Weights of a small masked image model: encoder norm layernorm, 195000 training examples.
Rows from block 3 of the encoder of a small masked image model, named by matrix and row number. Rows with one number belong to one neuron. Each number is 128 + 24 x the weight over its row's rms, rounded and kept within 0 to 255. All counts start at 0. Numbers have three digits each. After the name is the row's rms in percent of the matrix's.
After each neuron's rows are labels from the 100 images, of 14848, where the neuron reaches its largest size: "top examples" is what is common among them. Only what is clearly more common there than usual is listed. The data: photos of arthropod specimens (BIOSCAN-5M).
# gate: MLP gate (encoder.blocks.3.mlp.gate.weight, 512x256), inputs 0-85
# fc1: MLP up (encoder.blocks.3.mlp.fc1.weight, 512x256), inputs 0-85
# fc2: MLP down (encoder.blocks.3.mlp.fc2.weight, 256x512, transposed), outputs 0-85

gate.508 100:155097155159113139131070143135087138077143154122105144135109153164115155132129122161109129139151105118124086161143168145153094147145136135103129132116166160105142138116112181076152058138127112138118160150083170150136130135158102120168137138114175108136151122
fc1.508 102:079094133120101142135117116110119123135108086095126138121109117108108143117118184138113134130101123126071136122140114131126111149125094138098167192152175146117162100096136134135113121135144151119116151116151114106124155124134133128088121104105177144160094116
fc2.508 097:139099127096139095085127144108101140103119155084104155126112148131120160152072127100120159138120103064138142152132128095091141127142131127132122156118139130100132136124142155142143154080162153111158102159134118153096129184130138089139153133113119130124130123
top examples: order Hemiptera

gate.480 099:090105127123125182134153139105165125113123118059142109118070107104127119173122128137161146150113139104117159109125091149108130109127153123120113102150144127118127119125108141111116162117121127146116089126127141084158123157164131120095128181135121133107177103
fc1.480 102:064096189151105095135139141123148166108186166156132176103108125110129107177145085096158106135128109110106192110138125094105106141091121106148146130106138176085123124127139119079104127149146125118103136114156113133120093149134131117108126142129122078102112158
fc2.480 094:126107145134144124164152137106103135110142122145157123127137132092139108135112112135113164121110088107117115111167126164116157148161085133139103107124150102138102121109136105145106170148164083127129119117112175167112114163085123111104104127121124151085136113
top examples: order Coleoptera

gate.183 102:116118161125105160118154162104168138124131116124096107120070145142104112132160127110141133112174147118129151148197184138160118140152148098130063093143167102094108129135132140154157102077131114110126156120086146105180127119077148084146124085147136168123148156
fc1.183 094:160136138101102076117152130117147131133110118114134155142141090153111125116144101112139148106147117157157136137126133092117172092143166114115130164094092099110170119141147112115058121071122104129136127161143127098105155128118098129187154162111119160077120114
fc2.183 103:088080123106106136130141121106170123146117155114132139136132137177151145156138141104089159149044148139179150163119136121147133107152104138108125116132133093125100116141137126121132139119162136155128154155158115163082154128153124112155113111142168132066113128
top examples: order Lepidoptera

gate.64 099:122157143110143116117135097138129088165163102150158145140176104134110132161097088117124145144132156133137130136137169181134129120172161085119108134101144112114117136128152093100143112109120120125080119121105132108160164152169104166156119085150152070114098105
fc1.64 100:097093123181110116102131131149084093165081141145100157124135131125119138116090106098092136157145175110099108107093108149148133169083115145150110162118116127133128140121136132142138143118140105135140120166099107134155146099120142129144133122152097102123086107
fc2.64 112:146110148149119121135153136127147157131143080080190128152119123120137081118103139119135111105103103119076151113138097090097116114086173138109105180110165121123083129170081084160153121111143113133077155122118171132099145149102125128143123139148099138162180101
top examples: order Hemiptera

gate.348 102:132124115114137120095179141075126145122174136091138138119122162130147089103127151142118144166138095185146126093120149128150124166117149138091131157137084101085150158113148144107162139094113139157160115135114156116135119128120125146166129150079130129170124102
fc1.348 098:149148132134118133115139121088146108169178139140128134069101111110150121120118124143093184147110090128162138158121121153096094101165083090203132117111105123103085087134133145099113114124121113129140141117152139101122118132119105110127112088125109142108155112
fc2.348 099:130149122132125119153114095121141132144149173098115115078111157143135130156115118064121093146135130122101133125163132159094142102110156125121104134097106160105144194133157117128090133129081132111139107131154130113112168099146094099152097176128153131110123123
top examples: order Hemiptera

gate.459 099:111154143104080125110143109113141116163168117145099166121179118132156122176159138137158146119096059116124188134109148119113136092130106123147113075111100138095167135092151120168113150132097187161160124106113140136146115143118123112155141114097118141124141149
fc1.459 097:186151161148095105154104167108084109112112132164138130087130153118130176106130151132134085120103164129116113126161106098163113109134162130127103141135107115125144154112115134156142153153114145103161134111158114094112109151118160096090140164109159133120134116
fc2.459 094:115128163136154105100168090137114082115138117137101122128108140130119086092141113170127126094093137127157173115174151150119111082150124125115139164124088142142105178129149117101165146121120118158117161158152136197130107102162165141084089128114114095115114148
top examples: order Coleoptera; order Hemiptera

gate.452 101:119096131128099117140087130123133117161165154107106117136118094162142153091124137128125134162154196149094123129105097111135193077107142176091146151115136125162104112147147126162109153143140117147146106106085149128174137095097133109156163122123094128155110148
fc1.452 102:162090095189115122117139128139113138103159124115138129135109103092146128178144127113097109136102121108153095134111117116142124116145144110128147142120117145152123145125107164101099127116119153160163129170120078099100152102128155146133120172131100151081137134
fc2.452 099:094090164095111136132126131112132085106170147117098129110122140112144137097128107126124084133131109105168179046143158134101101111149143131144144126105112156103117144161145147129162108129152130149151139114090168185136139146150133096124134114125119154110137144
top examples: order Hemiptera

gate.75 100:178105123133112151148181103121139146125125144122152106131165156121211137114118110148111135116129111151110154139199117102147146100131110101131136105127145139147123152125117110159150114130111166133102120165102138139126107109150108108132113115132114180105136136
fc1.75 094:133163118139105164135115091122109121120142119130180183116140105179119079115128107170155141116124107154102164162130131159115142136124083100090059160116111129139145118135138126113123108064087152117158147140118147127119132147160104110127133127110157108165186127
fc2.75 094:178139123142159153164127158126136138137116130129123109128146136146146145083130092124170116124135149108138098150123120105104111135138137118121126111131133117096153140124154117154096140180103145067121127127159141125135129116124118141080171120134096079110153151
top examples: order Hymenoptera

gate.212 096:086108155154106097137123120145130172086148137138124138118159140109101141107133116107149137111108177150141140129161112109149183164139125136169137139149120148140098166123108118135131139152141126186132076085148128133138084084155111158129089097148071132134130128
fc1.212 101:145115109132114103089122136091129127161138134132113133128119134129161115100118128118153154087082171167095095161161117135120143133124156150151137155112149105128119136132137128101102134119135127171112139154118147168064138146136101144160120145142126100130127102
fc2.212 100:161164145152081118137144124134145123099121142106122110101113073154155097145099151113144148144116141161156154133131105113146140141148160118149038092117116112141116143101089100115173153112142168142124113139121136107128172157124106088116134160120099166137130099
top examples: order Lepidoptera

gate.308 100:148118103122136120127144155114121108120143163123138114087159153142115163123118118138145163088133122130125104124093124150183137101068093141105128099139151164178171130128152111128157145117129154111128107133155163154094128142110092126152081151151107094209108111
fc1.308 091:088138116130147119159109155157122135148142135157167089108142139145107120125123097153093151139091108095102111144149143113156155161163130126124098151160119149124134123129103152150154137159148129126116132071113105094083130082123127112116111104066183146127117141
fc2.308 101:136144109105127168099123122133153129146150148172107144086093068177105113109136131108133102160137132150152111098137123161136139172121076144131111139087154132147116093142141126102142163120146139146114147143142112156146122115110098127149120109104157127118144084
top examples: order Hemiptera

gate.265 099:123140166177165158124172102181154094114126148144142151118116174142138150149077122129145124133135149117135117149120138080140174157130142138119175106116117106110118124080103126161126120121122150142126107102111129128109100131114123114141111095127143136084116141
fc1.265 107:140086143146115116147128140098139144151130069113131153127150117136142115120169124137115093168138117100159158138099122115127162151123151160143128123101131085078106148139104150123082103154069111085135111116117143134083144156128167132125090124159126100112083140
fc2.265 097:111165116114108139064140125106106152113156145116104128133154106129110071160111117120112122118119118146095148126134117185190163151133117129135117135127112103084152165146135082101105107152097143115111123093150155101122147095152113100138114128086135093131134122
top examples: order Hymenoptera

gate.262 098:109098131174165149119114123162150129124112137118129183130117090104114131151162118142149127133083105186099152088074165108074112121131131175194163122124156136097148101101105138135174163126135153171121127143109111131141150127103087141139144125123173107134114163
fc1.262 104:108129127120148089117135128103123151104109165144124126070147130092139121105082105188088153091153152113143139122079150121118125132159145149075144149160111130125115128151185114147113168143086130115103178130134113154113106117136070102138102104130082145148141143
fc2.262 103:123129139133126122115104100109143088167151153155115147124144125124092150110126131140129091172121132183140111130135137168122154097113122117076141097107118109117146087176138100086136164145126125128114139184106123096138122130109126131168114131146104161144125141
top examples: order Hymenoptera

gate.278 097:102152098148073126147150084131149110129121138120123124116172137157155089165125116121155117138084113122118092121133079126140142090110127171135094101122136130095144160128156121113145154150120112086147141107136116123150122134127086134177101145152128096098105149
fc1.278 093:107175110103111130125150120124105137127111146130139103141109105111140132110130128143156170146094114122100095119147118159117123146113162136101160064107141140147155155152109109099120163060172162146138123164125116103157094148116096117112166138138125139176139116
fc2.278 091:084098131139150169104147166123146121115156113125139110121149144103070162088129143140145108127160169162113128135116109146153170122133108166147145110104164148154135138162139153131142098132124084102124108150136149132175104121152133153133101073123151165131137144
top examples: order Hemiptera

gate.333 111:124147146121087142087138151116159147146151150151129144108140133135178168109108153117150088184165119104172092100087186138108138153119121127146136198091123134091107132130129134140148143129129130111156124122129156132103084150123113108131108169100125123128086134
fc1.333 099:130074118128133131120128143165165094095125155129160175146133157123124125168155126141141120151095117155187110163119148107114121104113120139175132147131120096133131131164113107162091125134116182142127085064154064143133142109147119158178098101149119139124146137
fc2.333 098:109111113128111153130166140092080099094130125135102117079138101164135148106154128148122112159153134117135166113140091143145111143179123101115096106109151130140100126119101153166119132151108135151123166124157111166105194136152116160129136116165113134099081122
top examples: order Hemiptera

gate.197 101:153112108121152116095127168116164104099164118135118141163090144138111167096101149140158121115096151114109130150133150165132121115088098112148126103124160180075107106076128130118131128119110139126130121137107119145120149130125123135123157068103125146103163122
fc1.197 098:147141128149134147150107155105134150079111179155158157134111066065162122149119152141171078161153191090110137115131124119099144111141123152141158105119129157109096108131135122172073155082109127144110122125101115180149135134106127121148132133088133114164130107
fc2.197 103:186127135113138111065113152088126133113126184118146173159107135126100141148136127118142142172110106156141109102124128152149125119108128110149144104133142165136135084125110122120116130144151124131128136114097120124124144154141108130143145106142123108110165125
top examples: order Coleoptera

gate.146 096:100098132128114172135147157136152171103117134114145123139124113127099127131114145143121085121185127122112122085099123136154152087157141165088161099143127119122125146103141117079130121151106169135131137182109110166077119151118105130119146198151141168130057162
fc1.146 108:138193159155116150126135119108164113092148149142093135129125127099134114168140126157104128106108129136176100140113123131129155110149144148069123122158158142105149123152109155100126129114141069154103135152097100061115093157143175101171134158115179151082122118
fc2.146 107:128133118108148105114197131158137149152160158128129163128175125135103148094121130150142168111089094149116126105136095146132113110100185106115160127136156086148141080107096130140132155159162133134136128085122163118104075149146125124134144134173179132129145096
top examples: order Hymenoptera

gate.119 101:099133124155161090105138108096125128105179077143156129074110137094068104103070157148098165161146117148125111148151115157129137090157120103161119095119134125152130141126119141164131128117130150132136125148123073143096133100134148109138165143103141130162136112
fc1.119 105:152145150096096110172133139126134106111134116113122149153119146109166114137112170126131131096109108156097137101142135160159159115094125089178079154125095089114158093098140155122148144140110109154081099106129162112129121080168116105125165103143131132156214107
fc2.119 102:089093122133099125162133154157142126151142117153129120156119100137190114146135125133122120091138151145112120086160186122144147070123107132127122105113108086111133082136143086102141114142109118124135161161082113126160131143123139133119131199108141161092150119
top examples: order Lepidoptera

gate.272 102:135144111136130167113152115063124131154143120099134133124127141109150156098068140140130128142147113104074123072128124129152094124122169102122150103099133159102148136095130131149128124133107125154156102153146121127128119116119108113142104128072112133146111136
fc1.272 096:134115129133141190114172153161101121052169091190130092128117150176139185145130127189132112127128135155144133121120122094143110141143111161116141122105144152158170145092121146128121144105175108168117145157124155135135130116103176140124108105067130154098100123
fc2.272 102:147149132122129111114120104127147151119114116141130160132080161156157174133131120121125130096125138168092123107115174174177173149142185112101144131143136122166167138160121116142077099127156080131112141128141101128148148136098118140116122148169119125094139110
top examples: order Hemiptera

gate.394 100:137167142125147142106147128124148171127100149159117126090116180143176168147114137125105059139119185163177145141178124134174101115117124135148089123157093129116101124146152164154153102102130098103157124086098115130122109154145124097089121111100154164112127126
fc1.394 100:100157134186130077122142166096149145162158064116105138145088132126123130126116139093102144150120133155125122178119165151129154142167127127151121114115116128094130063145158134056087118146138141111121116075155137118175088172138116169189124089134112119177114111
fc2.394 104:137116159147129169128113056164128142129132133113161108110144138163127129124119136110128118123137173120130152099134091159137139110171115129095121146096145116126106108150104143135122156126085116143109103138149113137153118146063122123149142130063118142112178143
top examples: order Hymenoptera

gate.268 099:097141142112148143109099106156136114075130149117140120102121116144093128140172085146139124139111170142145154175154114098116113123111115157089102109161129111122146077117121093168175100124105122178108121104127128082133167086144096107153108106127145130147097128
fc1.268 103:166120156177063133099097137144084125129148111131110131128145163140080106139146103103098120107114059085157157102141119162113137136097077104098128150130123126081150122105111096099152169147121123142118163138131095145150109073144151106126130128149110157185106165
fc2.268 100:071133112153118121094156128072148096081110151124144150126118189112148115130139113144102159077127169143157080158098201102126099143115160141114110133141084129100103131119139147114136146111159137089132114097052141131167123120134119115139154149121138087124137125
top examples: order Lepidoptera

gate.477 092:083159169134137123135100136137115131160149132117113123109092105093081129137134126139150147111091148123122174125139126075118102136126133133130159104128109127154167130144094136104122151127109105144171132138074121137101098138127104140052134161149144156124126117
fc1.477 091:146114113089158104117138145161112111131143089152123127157141069077116114167134155111118075123142097128115145133094124103127135126128173092148126126105098153108156138127150141129140138120098126167090142166133141098124099110103114130083127105105122143123156139
fc2.477 104:142105098163078101143132081107144177115143141094186172115108099119126146108141145136148129143162118123166146091121134119127101120132135154089139146117099138122110121147179124127152169135152101135143113096147132133086087121107094148108145101109135119167120112
top examples: order Coleoptera

gate.371 104:145110096104114126112112083149170148095138151113145170110167079159106146118124108130173126126166076116105156159123184125189127115122149125114144136127124094131114099149135086159147110174120131139103130124124131133099128162089135176100104130103167087166135147
fc1.371 105:127134112112105123116129124100111140157058136128115140131096134154107078148094125134151136128168121103140107127098159129081099100129117134118150114109126140124116120131121152113131120110140077155168109154132125113155147149149114148115131163168123110099061143
fc2.371 101:146122157135129114113116164152137118120117115106118156116172133193170119149141129122115124134158193142118117084173132107080177124163141153096150128102159137121117105056132142124096096202117150107102125109096162152121135152089123098122159099119114141148092156
top examples: order Hemiptera

gate.330 105:105119101139141114149172122133161158158076159100106132115121143123168131137127096088101155161117063175136138128106160130102135161107092128164104125115142130141134151097168129120136135135110138122112153144069141118091094124118165152125124165135105140130150155
fc1.330 105:160128066146121148077155142154108139119098131120174109179121109119119071104127116087173112138133144165126134111131165135104134147123098139138106156076129129139135142192125097135130139162122135122172149125147137100148123101116154160129123129111127116142136143
fc2.330 095:160164117118121089125102151131116157107096094127124162149133120085138137137125131156110130152157106118097085122095109104108125116101127114122159129098081097109089129105141091146139070159086138132103144110104128089088104117118127092094145141135127115168125156
top examples: order Hemiptera

gate.204 108:096158144157119155118103152134167135161141092145086126119126134107147170157089119136159078162137148115122152168121110125129138150120156113113155154154126144143167116144103095126119130148086114141117160159144094150146162121100101166158104128144135160130152120
fc1.204 100:108066135114153111098108138153152132099130122097120159155174098164154136092129121124129132094103130111147089093136163156137111137114148093149110107139125115152136082151115147084095105124104105161138115116101077151096089166156107079114149122116143103158069143
fc2.204 101:122137085140120102128165119089130143104136126162130128167128130126121128124076136109166148130086103144118119128082149128105136120141113115099095173130110111142158103129129116097143149127154152142156104132112097117162092127110156100112107133161111132130122156
top examples: order Hemiptera

gate.339 097:133152149121110081141122122084125127122127151108125144126122175136142093131123107141139158124127133083161112170127129106176104113137152107166097097134115140096126149109153130111136135169087143150137161152123111110167130113140153118159087101134145125105132129
fc1.339 099:120154112135140163140132091087121099112139148140145120115143121160128143154155136130137115133126146105144087151145104089128140141156134136161139105157146143129151076105153144149115127137109083106084121189100155142096141120149117152091138138113129175119119138
fc2.339 100:113094133107135104152135154113171185104102064147102081118150115117124102128100106094083195149113159129131140120126115109142109111137122132140139131101118114068141135106104149118117118161145128115106135160112172116147144111089091187148116126106162140104113101
top examples: order Hemiptera

gate.336 101:149129124134115138118155179088156100157132145112098109140101108135153110114137129136126088143090118112112109157165130148093113093125123150133131123123145152156106119170142121110165093097126148120130117109179125097165165144191148128144166187126164114124163116
fc1.336 103:117123149162107084176203110156145137154150155099065144171116135123139124100126130125095130126106140130134104073096130133168127131134117140103117111155156168100133154122113122109131131147125120092138135120126136096109102095140124127116111152147136117101126149
fc2.336 095:133099099117142084096143106130159181142146103139145162117069145131139125113147148135110166095152118142119132146117165054106105133138111162145120133156081094129127139153132156150154172138117135102130122111113149120158130150179101119128116103133132154133128151
top examples: order Hemiptera

gate.9 101:124161122133095150104176152124154120129090146064126129110148125155128108111136134088127102110081140162122141105121107139157138133132075129152135103147116094130138114126143142137150116094121093107092167131124147121138094131150142158108132145106157124158109116
fc1.9 091:096141126115113109136107093146112106120140073157161149130152093132102169119111153098106131130131130157110133118109125099120117127145089125170136115096137118106130067131096139092136137113095120122119106111115116138116136168132150132122133117138090171153139109
fc2.9 094:210096119160136099085104142116168148156092092089115163132114122144136098125124132149145113142172098109157114131119141110147129141158094122103169148130112133140108113129089146132102124136139117133143155163120092117152133151128109115097134136149092121153176136
top examples: order Hymenoptera

gate.40 091:138122137152113133145131137138159148097163132106135110103135121125131154149124141049170157104139133171154104135113148152144109118148159139187130121148106171109186150153146127114126106148092161124159120158143087105186080145110091140169082112138160128099152121
fc1.40 099:119123171142155145162155092122136117156125117149124082155112110121128123110127083186121112170179126142112116151120117115166164061119102173109128127139123123168169144102173139124112154120117137125162122162127170144099163113120110154128121151109051122157113137
fc2.40 097:124162104163159078079181148136129097121120139106142109081122153160100146140134151181074127125097165105112134186132137156103148120160105109134114153088099084126122088098087152145107127121101127131090127157121150120149132129131120147132118120125105124129149099
top examples: order Hymenoptera

gate.83 101:110149125107115131104120112125093133129161129125144101060151168100104124150125088113092152085119143120153135106143103132125148150130144111100117108139101132134133148140113109129156096149111149070152115159108090139116147096070123136133113096105130081204101120
fc1.83 096:155152100139130139134137099089114124111090126168122119125177148114131180094133132107112163097153146069151121166110071088162126133116101143120130135115113128158159132117101126185161083129106090122123130131120148105116119151148135125123093116175137131144161146
fc2.83 106:163098101100087118100139136108157127139127128157130096105133164141114123133156123088102123087140125169115149111153133120166145127141135127092089120148124107112130147114127125109133112096108104111158101119143177084125160156188152149139132129164077113121129105
top examples: order Hymenoptera

gate.210 100:148152107128115105168084133101141079122136182149187098083146130163109137122117099152064145103128156111116117105125129102152119097161115121111164155147146129142092152136130145115118161095121103154140097106094090136169118102107125117113146120151108122155099121
fc1.210 105:125092141182145143160146136135122143160144145121120105106138160136157110133148098130148138136154137118095166179149110130152093121140143089121127109111089152130110198111112113123188119073133153140111127142151109132113122131130157157135197148113162135155110121
fc2.210 105:126136134136167104147111172147147091147135148134090137128160139126138111117146154113118163145168092141084123153147128131121114118116161146049118160107131156112135151100119130111108157109116122139131132230124170126133121139126140146113127117121162136087150139
top examples: order Hymenoptera